Rows from block 2 of the text decoder of a small encoder-decoder audio transcriber, named by matrix and row number. Rows with one number belong to one neuron. Each number is 128 + 32 x the weight over its row's rms, rounded and kept within 0 to 255. All counts start at 0. Numbers have three digits each.
After each neuron's rows are labels from the 100 texts, of 14976, where the neuron reaches its highest value: "fires on" is the input token at the peak. Only what is clearly more common there than usual is listed. The data: short read English sentences (LibriTTS-R).
# fc1: MLP up (decoder.blocks.2.mlp.fc1.weight, 960x320), inputs 256-319
# fc2: MLP down (decoder.blocks.2.mlp.fc2.weight, 320x960, transposed), outputs 256-319

fc1.290:136154170118081118037100079143113163126107139103169067174143191136090111160137166122155127119147082133121100073148146161145141092067122109150077063186073058160127112157100167145176122112118138
fc2.290:132079117173117096122134086176120174130165106089127104076124159134058086136068039136092134158138121146090159161165068184201131155146145139116103128093090075147177151167067092163127093137154166
fires on: "i"

fc1.102:145109092153101155160100137156165160169044114162134174132150165136105079099118146152145139081142073088080151107110084107140093105097127062159125151084164138172131089139113167141104044138145107
fc2.102:077110120101047141152162146151117133165122145185141129100082133117107129067111088175159150111122096153143152144106153106135141065145101142129117085123153126160074113079165170136087171111130073
fires on: "i"; "u"

fc1.298:087128146140107076128202157059092173106090120141085150097136132149077166155082139117118142132077160102171133121151074135098135112118076082178146111151082110094097156119149093082118104144118141
fc2.298:151120153080126178181158137103139080141095106139177153096121071111139132159141151111163091105147125100167157117126195123096149118153131151143102142169133133103190168136110094168135143144084176
fires on: "p"; "r"

fc1.745:084121094094170107127131124161126157130153142151135125126150153137173135152104115091115165158100122127150129059067168144116112099112064101147192122107212139149167116059156130147164065125161135
fc2.745:179097154152151126136117073128160165092081177148120145119071110154111097137161070084054148131160124107129141136136176146152130072127156104154158217126159068137097140102130157132116106105134088
fires on: "t"; "f"; "m"

fc1.65:121071180132109125134152111089122105147138061117182106176121092112064177130105117145122094156061143130186108103099070169146132166156107088152123105141114123131116066172100118088100130150117160
fc2.65:181146128114154140133150106129119188094093109071109108116109173090139066096136212112111102112096134128093110141141184161142155128098132109095124088141078101097106126117147155130121074085131133
fires on: "e"

fc1.234:088100110152045118162150085075079145081091079135108117074132103181200114151189164117105111104087124080155136129145073146181152171077176121179149116127084107185172148103117160183046158113101099
fc2.234:142118143076099137136116102153104134092117163141162143101163111117064082134199105142159118110134160097135203119169134160157054131138149110123136161122130182042124125212147149131179106126092140
fires on: "t"

fc1.434:085142133072121101101168115132123185096146090134135103075148141086142131122157124155094079142132112159124195151134083152190122085101125094142160137155180107155116122123119111054070115156130139
fc2.434:097109099119081119163109133171132184144100120150068106124104158138083121131064130136139031158067115162201121141125101147143119126146086101151109142121153089115150109048192128121096139196145146
fires on: "d"; "t"; "o"

fc1.642:145118110116078146108143116097150140108091121097157107049168108100135136103183115109153170093124080182143089110115149063129114135067100106119136186112110084131122133094125132134134028140125102
fc2.642:130153117158165141154140170114113173125116140084127091124090125133116072118116084112151219133112111162115135116201112138044096142101126148083092108160172161119182084180126164125132117102136064
fires on: "n"

fc1.150:178141189122154096162153162120142146089151103103090166155111112090183175145084134103138094080123083090149162133128125192136129153076155124144169126085132135163130086170227055127094115119136112
fc2.150:051152122134084142183090118063096111071116144102141118169087124126139089137125189151150174101124101173152107140116082140111160128131100110135149148106188086144181140202147093169123138105111168
fires on: "s"; "y"

fc1.174:101115192149138122116122117108137107172137120079165105162102150126140138174110186134126140176025111156150129107139163138145138133131104099198107151099169131097111159108118113146119100078173148
fc2.174:138140120158135104119081057187093138147115074107097163149167157168190103151142131113133144141151146106091100199185138174083129114125152073173113114095096134132100041120089113117082068116092136
fires on: "<end>"

fc1.442:143132115120124128160126119140135128108133135128207120127104123105169175161097127130111121101164083101038133107093099157091139094108121156129145132117146133125095116123164085154143141201161151
fc2.442:091099177136104127143158141129155122165137160047180129121122096158137120158094126113178150097059127064127058118142095152114134078173140113113141179152142114144077104065071099161125165108107145
fires on: "a"

fc1.456:146098109154158099067082110155158168198166108118159128103177147145098141126093172084130162140093149129106160159144111156111143131095147168141136142105178093116118123211087090185068090151133134
fc2.456:119150121107174115172117164086094103165154161126171102168125103153113112135144097153119117151102107162072144066127108098129098121149125128119092163111093139173092143141163157097162134123115076
fires on: "d"

fc1.348:168167142180136157140125153154152148163107159094121164142111174098169103148106104124217128143119125112071171118142114146127135098089114101139088100092122158151121164130112164116136124161118116
fc2.348:116134180129118181066139106106155122131136217096206150136117102150145159130126137085093153119137154125069116109144170093160132117118148155101130123090168136106120157118099155111164105113146136
fires on: "o"

fc1.17:132110132155134119117055182018129121087133166055109146152146131121175155069161068094139084120120137127094212125169095107198148196096104117123142114107142152102131134200162180075145135097097092
fc2.17:154137145137150131117193074100166139140193140134107112135129154131120099187151119134149111147163077104207138130119114164192160109145068142180149109125179101104115115102148102114169182161119162
fires on: "p"; "r"

fc1.343:130075120151105134069136139076143064187136121089087093121099095173086110137156118057137140152113153154183126146186157120157180120109092083110157074183131114110150119122050129128116127142157178
fc2.343:181171120120123102168147133098114143119189114112160121073200111140082111153144118120067120150151148161131096119084127130160127104069075111115162105130137041141148091107163127165151137147152067
fires on: " "; "d"

fc1.196:112130144120204130109175091140130153128109160193129159107120165073120119135103160087121126123079110137103180063125113120115186145107098102108099113109126143107102121071195148111152089155112107
fc2.196:145154100103121122103114100119146144134109123104156095096206121162094142094120157108100123086073160126070136121123122147139140160185124105127111153099126207080143130157161174066103105137127165
fires on: "u"

fc1.98:111132159079115147157131028084076186118108110148070120237149186093104150197155133092185091127089092141123109143150133106155111186129122104132133124118082108119073115167101107168136118093084134
fc2.98:137114188105100110152115135139122190088085117133147151108127104107068142142106162136100127176096124070128112092154199136121140087190086123103147138105102129115107075168121144127105136087116156
fires on: "<end>"; "'"

fc1.308:137112059081094152184181129132133125106103155146150137079150175158117173089127167125085080149175103136087110138152170105149179148123144117179082098169205146156116166111090091102105094080114080
fc2.308:110159160112121144135114131170162133121107144049178118112130084123123071150129125107090149095110158071115146122165173137166122146147153162116132123120157145106108090095047175175128116139154152
fires on: "a"; "u"; "i"

fc1.554:111071152143150081103122104130132134141175092106101147118106196161042206150108072115166097217174092130142105133133134161145128099116131170153121127154142105077160192130104151138138121073185142
fc2.554:176158089131127147088136098154138085153170115094117161119142169114153061077090184147095133120154097139101097091173160138138201142155100135118132095066112137121088122131186074148100167076080131
fires on: "s"; "f"; "m"

fc1.686:091104158196174128145113150149156095119137146004134125112126166116140113121135099124178126100076147135115107135170118121125123095148156074185164121083132168134143176154166173180158181158148169
fc2.686:166128120122108167053138106131071112177123126152067166134112109171084154119064143132203065124129134123152177139095116083125185090140118176105084140113121104060093141073126131133138177079176148
fires on: "u"; "i"

fc1.272:140130138209133133133094099184081097105118076124107148168169144171167165165153101138108104138112088102086133175119096162173090136066055134213106165127125126075122090111133131132122138151124114
fc2.272:140152174114114093122090169106178144069096115088139170163134131059071104110139170104101134079133169110128040181139163130096155092101092112082124112130169188144074176115121129082120048084143156
fires on: "r"; "m"; "t"; "p"

fc1.118:112070106120123126104088105122096177069146165136081141096193157130176091159114158073123062124158143106140122158183154111112094111137062083107107125130184050102105185102142124114157081113108126
fc2.118:093155161082076127098149086159123163092107152104103165089078147175088181116068128173103134169078142067137142202095116140135173152166101145122108155059109087080101164134111151165122161106139179
fires on: "t"

fc1.583:132132143159112058143106050106112175080123162095087142122130092101165181111152154130140144098132135127125109108157136101140063115149160096181113100105151109166130137127095139115180116113105182
fc2.583:138150105108180133100095150151153166133181140159122177083121081122074152147106193127148123147077079101136116136129089140143143152130125137130154156117171122113179098086117119152132149130115144
fires on: "<end>"; "o"; "l"

fc1.229:150087110140147104125141106097157134118157137139114158120141101162181126197127109141068105118141095157114139156054144138136088132091098163125195183098141105078098138185115132155141097128095081
fc2.229:144155150154163139128113186108073112069144106089139145147143167150104098135127161092148112123128163119118141140169101124169144136154156152149116098084111132110116138201194128117124131177121103
fires on: "e"; "'"

fc1.260:102106105138093064157113191074115110134128180110078170130133142135097116152124109120128086130128118125153085113117132103121119144125137072184092109155142100149123136123071116119152111128133128
fc2.260:158072087124072163140120087096092098129198148157168150071156157114145093164134132121099088107187162147094126139176122120110121176153064156141127088074154080115162082111107163160094096097107134
fires on: "o"

fc1.301:108119105125091105172158114152106129087176142122074161104119158104111159155084111093168117080166128127162136150094158123113085151144116170118121121163177070167054120106084130151109097160102150
fc2.301:206142136155080194161114124130077109147117152145153171092172133074119072113153134148093117142173135164105133180152092190123105111110099178153168125111090120103159148165096206116084105100166126
fires on: "o"

fc1.209:097082162115131144118053150195173133063109089130160190102154177114139146122090101120117071129166159137092141127100118147100122139112135080172142088186129081148137100164109123087186091149157161
fc2.209:155084117092096167099125083121121101131101135101132144114044147147141132124174116173090134087176180114078138122126135124070205147161079121153172103110125142120108173114080148101154142171137116
fires on: "o"

fc1.572:077148132143137112125154083065162092133156098079111146070088182092074101099115149148129102176117157178102106135144117136096142096137088095146154123195130135093145096130168112120140150096185170
fc2.572:130162077057082193215138187151130069171135134132154159166146136056140108191072202061115106118133140149118164120088107184128097160082123101118164106096131128099119123099058164100153147073121089
fires on: "s"

fc1.81:138188144169123135138127146154106122163115069126133142143123181115169117146111096151110144117170094109112116135080167076102068172116127080147177148143147158164106101153109147083148165159164101
fc2.81:153174143190147181149127132149080157109180129166198150133090140135121116168090145073111039128143115170125190109129085085129127121093135100120130102133137039164120131103089111099138157127128083
fires on: "g"

fc1.271:039136138124120165107082084191108133118074152163120128113174183109140119124117178110162130105160154163123177159129118127218126136108108136150139081150169073157123128096111105132147137069143119
fc2.271:139114140191141133159208146114137127100183163148088093118108147098133090153125104143086119166126103157116088221150071098042096125162135084118134153097134141137073125168141104140112147165142116
fires on: "l"

fc1.159:120111131097098098130136136097146113151147083138166150156126079123119161088146142095123141136111142139137175143113139107089118174174158052117111133144094159143175073091179142142156069112107171
fc2.159:160127098081081113059103075131146190158146158089096174081161131116110093131112138120170149094170127110085124144169067141161131150126154066167181166106061152086163145129156113173091134060119156
fires on: "n"; "t"

fc1.157:115177208073126123074111137167195103069150167128119133111222157113178083144139197118136149189139142136143169169113134153151135167099154093126116138147082105096085072118165095047168155059149157
fc2.157:138087141174166065097111149152155149183128152119141142136129089119041129155129081096146178153064133135097162138155138119154136098132098131138086138148164108142152153104152161129074124108145122
fires on: "d"

fc1.486:140104079147141116104133141114134234108166139127140144183134141133138089150140132108137094128141048145154103180134140150109167129221167089174111136135168162086135111152160186090157146116110117
fc2.486:131123070104116181133101130116152169102125143110134171109194126111105083121114128181161127128059119152117162110137134127028149138122182026143137107121134139070096155137123112162126074115146102
fires on: "<end>"; "n"; "r"; "u"

fc1.258:116105137144107068060130110144197089142107140113143092137096093123176129113109100127110093121144071135141161110156137093113134191117111156100086079131077103103136128103186160175125106073105176
fc2.258:063175051118151115121092112210072119121116110142112163126184144094124174137093110109100153096118112109177122137142120113148164054106112152158116108080133124108176133132149103145142129161106030
fires on: "i"

fc1.559:126033118085101145149144127121120093124117090085080150108101105132084171113140109079163065109111137216084142090118096164082165142155085144090163096109087139129182096179129133153109116130064197
fc2.559:110186119072113100137087140111066088142117121138116131140130139130169097166145126104085120149143109088125096159126143136143123123109146081121145109127057090155171058165076127124132140123114130
fires on: "s"; "g"; "u"

fc1.567:083142184100145095103115109172177136133066124183107154162114136045150182111063110109106147126132142184124129059101097103171130141156104144138127131142127106175141160103140138143104081080114129
fc2.567:124141160167081176159122137192074092129184098093175071111078107107076078126109108158120160164131114103123131123141108128126092116133147137120113114123138133143111115081120177140116120152122110
fires on: "i"

fc1.429:135050081154157136131158128166119124174082088177071148082147131137123176091118155188064151129139160044114126104078180153158146118105136174121155124144174142158176113168091169136171132141121127
fc2.429:176116163128111141126143131052127154077124107166177142091129083133112050109097143135092121165060076105076066128155109128111090132112145084184111098112088146119095182173153115107092120125120024
fires on: "g"; "e"; "r"; "o"

fc1.763:039103142104180111115150073108130154172111116116149105129139135148100088162130151162126125145125160134057175179150107117092117125095144138141113078044140129105129114170163063166095127164149126
fc2.763:179128095127148123131095127073073100133135173111203081172107126164101149134109134111102148179094150147097132153067072097143134165173113130128096163177079131139124168163155143097170105152127142
fires on: "r"

fc1.376:106121115138171122191176147046151134114094093173132124160111096128162141134157159102135106150128129140133179105154073118122153160110122098167090145185100105167168109114127120101155113190161145
fc2.376:085127125134084120101151086152135129089135147108156159105068129084136123124146132125171101100104125111143156126172114146098161112176142117149132162105083181069138152198068147146145103120132079
fires on: "p"; "r"; "o"; "t"

fc1.582:111108173098108137126140171122094080086140050096182135126177170126129131175115126101113120137123072138151167108171106126121097138094145118116198124098120085100140132110135108118129124119147174
fc2.582:163123166125109173121094116171116109144097115159146139148107138106089116166119139095142102098096190124118136130082176079131141104173131147088086200126129132126158173119092090128123113111154113
fires on: "i"; "u"

fc1.222:176160187097097062111132119124134157136082087103091103114100160163183144193085091089090087044111153078181105119162161106180098133139166136156176179083080140079159115161094118165118128174155148
fc2.222:230100169150126171107182161041158141143111162117141197126121118135165115099141123109138125134099091165143115101119122107104115166101211163093127166125099154125116154101146184078150132128100157
fires on: "a"; "s"

fc1.228:099139143143092128139149153171125188130134132102149145174149160098159163167101073129161156166126112126182127132163161183105106102098134148102175102170155100142122125158168119169211096098141105
fc2.228:123153140157107214137160136135128141086168114160115139127167140109144150120132094160061145112137152100092189099108091082126079181141079129129052162078107077126139112136140196151179144153152078
fires on: "o"

fc1.570:137188124163187141173185084185134154150109124088161117073134166123179110117126085107190121175122081102150112030154134094114111111159142098124155117200148127096099099112126092169121117128084148
fc2.570:208132140127141125155139102083130108117161139139070184138079086129124065157127116098132125193096136130108101155202048124145157161101102170120124139115101078140203093131192123128133134123162096
fires on: "t"; "e"; "c"

fc1.589:089067118153129141165088211120150140131144127116092096144146156147189146130161056124129077154083099149163222163093140164142137120097104149166150136142086115102079037129153167193144117121124113
fc2.589:145163070190082155160146161144106130096113132150091106097092141104142110143116092116098149143168169129151158137150146109106089117158082095116083187114165158180110151186196129102078110128128197
fires on: "a"; "r"

fc1.303:177108115082100112080146102166136132185049131159147081119139206138128095106054134140102138174118120133163117139110173152106137131133131130136141146137123087115133153061154115179119132181114200
fc2.303:124137052108142165137112116100101112114153170150140115177129160151129117121077136153054152078143113183143113146102132169160188175107137143094102155130128064143101156160125117165116142168104108
fires on: "g"

fc1.383:091179087113142076144147136119168168139152071102085133152155159051195229102144103188135125130120150073140148105196096164102088116144171186141154159107119112078096173133180129181070086119113141
fc2.383:171144149091185176176137091097135164056154095078086106111143128128127072144137145113161121090173153146156081183155067106105104093104111074091171168084149083102139066132118115115145149107148202
fires on: "o"; "f"

fc1.133:104129145151128100167129034092169124153076093120081124164137122164094138079121139116227102159145177122114109152154133141114144100111127115104121202102117175095141180188056106101162162136144129
fc2.133:096125188125148174192128138094144137117100111160151068102110123131122123119125111175145073108145148120113172111134172133120104120185095153187078135153170098182143093145179158099139126143141136
fires on: "m"

fc1.384:115175061123116088145110137123136146133079141192130152166158113153091104174151087156099187116147115147118144079095177164098115153097146103173170105125103079087161134174144089093166107131086110
fc2.384:194186154150109175163104188106152105123091128134144114083087174128111137146142128134120169133128134153140115106158153098148130190181119134122059118145184120127101096143159134153090069134098087
fires on: "n"

fc1.240:111168090111109089153078096133142155109089047112139122109091123132122116072086131124178220117097148072147137108158173123137159124150157071153184109117162063100135065156206114184125134066109124
fc2.240:093110142068152087172063136181120147167114102141095079088171141152133149110111136123132149154135086128114090065127171177112153089133102079098075034109061109103152127130150101100094195092166125
fires on: "m"; "r"

fc1.708:154119184196153080138100093163128168146130134104121091160138147087187123115176124096151119127101122156158140158145108117124044117113127115130168118125156149091136098131124123139129136130153111
fc2.708:136138117162122078142165114140121146130127135143105170137106096101118106152091163125192110136108117115100116127101122176123180151122074100181106142132097128088124183136112134140141173122166142
fires on: "t"

fc1.66:180162118126122129149084124124072160147146076072150141132144092080085123114131148152129148084091104137134130075132151091148184122141086109059117105135164123114125096144088127153146099158112101
fc2.66:174101121130174151157181155158157149154139111145168089105115106140145115130142183096108115153111151133105090133101147111139160129195119201066160164095069141179146156202174160093176095130148119
fires on: "a"; "u"; "r"

fc1.687:086082131145174117152079071154211128156139153111136093142128133129118081154174141161127158125145112113070150148055157124139124143240142053174134163176146192139149146145143130148159087160115126
fc2.687:143179128142088116108099141093094104119085059117103135153104158138144098140095101163132169112115121114118128138106153098167164155131086130168086117127124100153109085152133193085103138181112091
fires on: "i"

fc1.655:142138138132134104118168178128170157096105132143153088094123088136130106069073090078110114166061096115110070105155092087160191202103146186088099145212152166146113076113150114181159116110164181
fc2.655:087131124136083148166107160169127145106112112178117138135195147140144152094090160166176132074112102107148179084074147099111174105101104161111144063067145147096120170114135080182149129159073197
fires on: "e"

fc1.14:189145185102150133109107082127162126177177148121136137149101116138171150112160143207095149204173179143159077106153130092165112102156101067127147133093097107108088072136150147197110176122131130
fc2.14:178139152136137123129189095160109113118057157143138081073101109200064111101124095130144154175105134136119120127129182173152121149176167115183070141091162097145128180163119126088118131139088164
fires on: "u"

fc1.398:147101113122121105125105078118096115141142081119115143103143118215070096092156108121115099092118122070160183143133118095133118109034114098188135124087106148176147150141091116173090125121167118
fc2.398:159106127161074178125140104152107124108085176168150108128107147151129100104134045152125090147141117129164196109116126158129052137183112116128133164180104179117151145177160131084120136077143130
fires on: "r"

fc1.322:100126128136168127167140098115137173184154064140041179135128189161144129113103133139160167159176089137151181104091097107158046118116127088188130084083117115136150169151150091090120123114138065
fc2.322:107146079081151180143122137092161160142151169073104167085140177166124129079142149186189142130136144126092144146125103069099128134137110159099106126100132143112135127100056105147088121132088159
fires on: "<end>"; "u"; "p"

fc1.598:110195149092155141101078143134150159116125053152114142143166145124140104124126187150175175180154092128068165148168118151093143066154144098097103052194093128147122100175108185126163083096136109
fc2.598:063091118130091096127124147116151192117146105104119114076063094203119128094139139160121124149121141173146071149074150123126145148126119142156177068114081169150129076052193168148173077094116126
fires on: "<end>"; "m"

fc1.138:130136100093124106155160075130070119074188116059088124143163094141121178179131111177126110147142065142101124113113157112103149134117157190102132224188137099105137124170083122108178125166167098
fc2.138:173059145100132161087135119180124112122114094102085137133100113115196073098074140167178164135123124145127057073117129062108134074136117098164111156136150132156176104113089184169188115121152175
fires on: "r"; "a"

fc1.580:137072121144078087144092113146134086130108121099118109124114119138102183148134135145152071182096124143152089155124125116102120117068152097126114067158121123107102153102155153125111114170150110
fc2.580:148088107109076115108142137066202123140147152146128095109159129110112049093115161204141172159095155117120077095119126123125126222127195157109171150075117147131131167091149112099109118094148146
fires on: "u"; "<end>"

fc1.751:180060127139186164110116108134189109124165055106183145147163138149102097161186164143141107072152115203118138079136137156087152095095132208123161127134157178139143048176068105137104156169121104
fc2.751:186109101170074069082104130161113139169109185122118134143156133094107148127145142125089085079164153151141132153106139157163114098131101114132071124094144143101076105138133132132130141076147143
fires on: "x"

fc1.743:173091117094115097125095117138127139110102040160112102093100139115190157187148180096141105073083136173106128147162137189080098087117138176130187114085122139121126141148088069139153120111126102
fc2.743:062174150145128122082104092142083127137095124107128134136141149129099134124099115149070140144161168122084124153102171100150134076179069133156051145080142131187177095190154155075139101149160107
fires on: "u"

fc1.712:133097136153146167143123135116142100178143108138167127123162144136107145099117069142165159120138141123142118154086072058139104112117132082153187044172172167103110162076111084135110121098121126
fc2.712:150127134116127186111125155162189136106111111098173126110155140112110158148087161096105099126110035131170067098137152100102120113159112097113138140141059174141131124099140091096191136134087155
fires on: "r"; "l"

fc1.749:122082114126122121123151085120080208156110134081081125129140130094139126137148096146159081200197125070125130082172091115172134113093113048149156099163128151092122134129113133170161148145143138
fc2.749:155152117117157119160145092152140080075151117125103158115087173072134126140077163132140053165165087120112099070111082079181138136165097126134073142129128091147189140093107128138066136107131130
fires on: "d"; "p"

fc1.417:088177191173121111119139120132108108095182100144176154116147177072113149143141190114110126121115084137091075106063068136126083139082089132101163108103086051072122096099184081201125069147182110
fc2.417:127124112160082106159163086121199119115202181169141165091072142085099103068136123080123058109168112120123129108134082094167118080151146085133160164159115178144156142127115130151149088067136143
fires on: "m"; "t"; "b"

fc1.109:191178114149145024109132144135158145178114133070125063105155108110154130083133101141148140102135128122148139156182118145143116195116143151133127139106162148055144173121130119088136143110182152
fc2.109:092170130111130170139135101142146146092192100114158125147124139061166085084093105102132124137096103108120145108141181114125139058183109120109144099097191109164109154208141050163209117160046160
fires on: "r"; "e"; "v"

fc1.544:158123133084106160131110080113100116129154156145114130169150174082103156155167107130162123126185105168114124108135115103091092095118131107125163093126144157167185130063079099109102041128142135
fc2.544:127118094137074134155086139132140126171182077140155104111139125130111132153134153148124136148157148095102091116136111158118153134063139134099162127142110181141166159100173097156060114116151152
fires on: "g"; "c"

fc1.361:115106145158163115134146134087162181081172103124161134111083172102123163119102143076162164159131113156134080162191116156116181147185080115106125148112076148167072142119109162195129144129104160
fc2.361:089132116143128119116112168159148122066117100140174064122110122179099092185148122138135111095111084152096135102138079106054106144131162082096107129131070114150165125124212074060177131082115129
fires on: "u"; "l"

fc1.53:065149124038084130103132145153105148125111167108065133101137160109159223124152108117144165108133133237081119140134107131150156081149143090177190135120125103086103123092133127142163120148167097
fc2.53:111059119104112156182173164147064096115088103124180144127086127136132097110097070050140129172171130166187131160159140127068127114131077136140145154136075185138161116130102124135137159165069167
fires on: "p"; "s"

fc1.738:107112090165146170114108110136173162103068124130137131166143164162105070234122136098124123118162124121083122087102135099108073124113173071156155069177165137175102142152102144112122061148145145
fc2.738:111153117097085134099139133146115128073150133153157116124072117092138163136123136182100052155176109142057147112127132130116150139130117099089123114147160090150125159171168164180134149117101095
fires on: "g"; "l"

fc1.20:107163128078133141126143175120143163169113140154078086169164172161158034140118130130091119161133061166083172149200131136176101104179169127179131119170089122131158103114143080184127102146133157
fc2.20:110131095139119080163137124163201186135201174155172116115129094144059121099122183164141129182163135141132076138077165071138106139151095113070144108108123113154144119053169121164123119154100163
fires on: "<end>"

fc1.314:175136101189161150116136117153159094104182094083083120161162149172141104092162130112137109112127124132111117126142132131205093117087103171162111180132143162093110152140096101130116091104146165
fc2.314:127118109132115071124169145147145106180142173144165183159164160132128148128109155077127110131145143134184110139151136098134129115086140121124108086078142098185130143105100085116153139095120092
fires on: "x"

fc1.94:134114115138138080108138084103156120146141152123183188158142119125069124112148113142095099110134111104085168118158144171120165166152084114154123091117128153115156075155099136119157098078138124
fc2.94:145096102143172136108125119188161167070149135132116170155129077112147126108135165153122050129165088095212152091138146110122155121113117154180115129120134128090100148089184114105180155105102187
fires on: "a"; "m"

fc1.300:165117104155101104067154153145188119064132137088168140125141155080122093125099100126154049124142127136098155106142140100167159123157150157093134090164082136015111135131127069154076167117123073
fc2.300:183115053145083166116138133120140128125125094150144111146149183123060110121111119140135118100095141094184106165164056115107081170137131094085125140127081132167152118073116088121123146130154194
fires on: " "; "i"; "h"

fc1.720:163099110143134102215181099126135063145112135095147102085122166146192135142167170153088131153096112107179127140124159182123085104114125077141141170147086138140162176188187102123187105151136158
fc2.720:209156195128098108085099122156113110107118087130122149080131151093088079143119165156157151131109120123128142177117126187153135133096114140158113157110078149045098072126100103147081134128083067
fires on: "a"; "n"; "l"; "t"

fc1.297:106150105143068115099157138175079156098159114089157126094119139122181112127117141081121129077138127158143183091175094101115144135155145122080102132136151095155117110077172120145118134185135121
fc2.297:131109108149145131133156083170114152141170136164151062130134083105078109175145085137112127117112148174178141169153057086142115112093141049129112107109109072135158156193182093153102102132108106
fires on: "n"

fc1.714:084100135083109100082048109136148138123158094099188136190143191116143106071177167156186078139152137170136193123171141135080163141138181115144083105142103123064130112166130122119096083106138084
fc2.714:153175129150096102132174075151197107115104092125096139188090125151096098142105111134075126119200141101183161131142095146204138145147118125133144074116150122106078096160095070131169130123165141
fires on: "m"

fc1.469:088131124102148087095148080117159151138098131129049142106090149104160177129136155129116150139120176073135140083178160072115142112144115101148132080135141124092158130149141130154169103121151086
fc2.469:131129150131133085163118108107167122107118155171192161149107095095073105126108141112158068176153057121088126120152141195142111176129123163146078125089116166091119128134129158114129113121089186
fires on: "g"