config.toml
input = "log_mel"
encoder_norm_position = "pre"
encoder_qk_norm = false
encoder_num_experts = 8
decoder_inner_norm = false
Rows from block 7 of the audio encoder, named by matrix and row number. Rows with one number belong to one attention dimension. Each number is 128 + 24 x the weight over the matrix's rms, rounded and kept within 0 to 255. All counts start at 0. Numbers have three digits each.
# v: attention value (encoder.blocks.7.attn.v.weight, 192x192), inputs 128-191
# proj: attention output (encoder.blocks.7.attn.proj.weight, 192x192, transposed), outputs 128-191
v.108:113131142153181133146158103138102110109131129111098141104146131146093125138123152100114121104155140123141147115130112132143165130109119119141107119123154175144121134121111133113122132145082125
v.109:123095140099134102138173143107144145119131145128084090149090114097130104159122133107107122092124113125180138101059179131115143149163137092107129118114119170118154091100125101164102162137082173
v.110:133151141115126097097143161082128096136117098150173160143111149075119132123122115149147145127143142079128124114148104149135070169093167083116139118143102125131160074156079084131077140135136105
v.111:085158087170142158077120145104186117150131155122139115179114156110070121133162129132145117112188099105159139139111076143111098119128113124135074097145158138087112142124147126110118148106119145
v.112:126153154195154148107140134132100144154117123129114153133098124114182164169135144111140143123080126126116119105165098108116094154153124097129131110157141114133122102140111110071103145106142147
v.113:136164136124142105117103146072174139143125096139114110159162118125153152181123088141156123162134169134107108139152142072139100123124145134112147107106073163136110114176130116118103120140115116
v.114:146129120108141157180161105136149136112154092131136080133129135134126116137095129145100124116157144138156143151120125151078095118098135112120152100097123131086115139150143133106158126152136177
v.115:126138145163178147153094103106133151135132143148121167142148087202127110138129117123109155144110104147115133122120111120126095152137102094117166121120143148110090113095154157120123161078142114
v.116:161113160096137161119114121124098114135146134150160121090142099122101090140163135085096137154147121132095151119150125126133190132141152156098087110134089168128083146128093142128106120119109179
v.117:140099129141133087113089133161176152117141112107130125120123145140158141162124149122143171122128123104099116149163104132123101084107154066135148122106185141127134106112120129118105118090127138
v.118:146127112153152130127112116131101133168133109141122175134128080117121080102105118141106158130164158149141110087103156139139110109100126103128123142181175123132114129130101165136130144133121124
v.119:147121118132111164160094130136099108124118112123146116123130135098117119172132140135165071141132111104134117158113127114130166117132130096119104119127129140128127157078162140117121100158114152
v.120:143116097106135093122118121082103147159109131151136122115118114104167138113129162129120161160141116126136169125144120135123133086131141115123118134121151155142110115128123096134105144126126161
v.121:139140132127112123177083124092088098176147147147111152124114166127145108108110150116135095160157130106160113142080088149124110164085089110138148118130151129117121165147134083157111171162101084
v.122:123150187105122139128144102146094106133098115118135141092141154122146134114107114118150114109116161158129128123099139114095116137138125157122107112134094137168099113123119127064179152128102131
v.123:111134143149170108147097139106152124155124160103146155140156160167186157119135145087110134126104138120146132131135103146116113118107176103104129108128147121137110154120109098097122095130138108
v.124:176153127167133131129129166118147127094130136166134155124168142159112131111139114146112124150130141143109130107111122133142092171151081105142148123142117144135159075164103095103071135126126125
v.125:164102124118142153095105126151144120154135127098152109124150147136118139128144158125124127149115117203144140153169118144126134089138145148135090137091137157119122132096147121121164106077138090
v.126:141098144160130175134118139194142112139112145121115116149106093110149128143132134101156114114149159065096149103083146107108148134115130137132144112115128124152094159170106104153144087140121141
v.127:130127123128132098140143086162135098091137123144140105091149132088095123148145132116127113136114110142143152155119129149123163116132106143124115106100119148193144094143123144076125106120167112
v.128:129139125142105123109127143189110119132097116103128134184130118172109111117141118106140110123127129116127118118162135123128126145115159108116131146120122139120103120160128119109158138077117138
proj.108:187134088103114129092096145128146147126168142160150121120116131105167142119132134161145121144128128095109099114152112144141104115140134142141142135150085091098164140128114156134143108101157139
proj.109:133145107175112169131125141123111134113140104166148148135166118122083115094123116134175153185149120158115097139174112129169100089081153132132147116138166077112104116166136145124120083143165095
proj.110:134134120166138119153121117165128151117130167117102121138105105170143142132117144121154128137111130149118156140075124108081165085160109152148092161103150107109129176089146161132145127115114140
proj.111:165091177108129117183143115156071134112123088158143104066121128124183142089094097119127124145129165156114140111141198093113183145121110132120183160086104141180115101111114130165159123135117131
proj.112:146092073113141102134101084141147102105148142140126113141128136152066095094119104151149115142158127140135154161098113151105190119100126136125144138132110160127122148100135133185158117133113109
proj.113:152115120121131168163119118167118113111130169117124126109116130118121159074133132124103135088124089126151177132092137177099156139110119110138124116102157090125144139081124155111148148121164131
proj.114:127146157124085085091104127113136103131113194109125162146157140128119112112151109101157099143100164083113130137129125094156170150128114116132126136131123146138145106119096107099118132126148095
proj.115:135134130107105122108148111145112131122114130132095076109162135102100164104128152122148119114130141132140134144102130147111122137105154128127109161154075128109150158141096088148160106143139108
proj.116:101137105115141100157153162130161112131104125101108134187125136132160163149089134143139129112150095089156092122108114139119062129149126148142148132118124075151153087121133179137133120125163093
proj.117:107155106150147154155173101105088133122121128150140137117130109135105105118142086128126101144124141138131149132109132148155141172147102169124070155136086111155074183144143121149123115167131121
proj.118:124139132090141105141109123094146119111104143138156104102122169129112165132135115129157091130111088137129173165128084129094164185163148155118116144058092143108148155087136107139129114129120147
proj.119:109124134110116110090150156103164091157129100128133156145113131150153137074130103099113180120132137142114147132137129126109109166142144172124159111116144120142135121140071096146121179072144102
proj.120:107160112157130136127130107162152107107098115104133143147131149127089097120167128110127083116121139134116090146115134113155125153128118097154120101146085115115152144135123152123146132140126134
proj.121:123129103122112089090162117162128138103108120121119116109140103129148164139146124162108152110065121126103152083154145117131160106155136130105124148103118112145151113139123122129152102085109129
proj.122:113124091156100123129127149137152130098150104138099122164114125116128124122111119159118122147116090090125121114156086124154146108119125089112140145140174119083153172119126144180106137146131097
proj.123:138107112122138168132142104134094089086110143152104111122125089122091109151102109139107139150133126111125148131127137133135097138137094121155119134140096112099115100146131156117164161164115128
proj.124:091132133100120123133112105141125140156105112057106113149093105120122116139129133139112099120121146120143111141156141127105162093079155129127112137132133104140114181089172157159170109159117131
proj.125:101164152111132106128107147118121103122116110160112131130110131106166112092142095114128133090137128070104127126117124118107122157146148119129177133166090129138139133125094149127127141158159143
proj.126:090136105099119141169125133072105147128134119113141133102133137126118120116122131151091154133119130154159093173154108132142121152131130130169110122103129122137158113124158148141118146123113149
proj.127:112133167119138158114120143117122134174110113108143139166069112123153118099104135119120128133158148103121133134152136071107073146137155131092151160169143104061103165090132119170149154144116138
proj.128:165098145092175117145138104063130137128172117130123118087125136121109160116115165126115158161134151151134124156090088114120142094127098150141127119141125130119138110117130125121105122152125121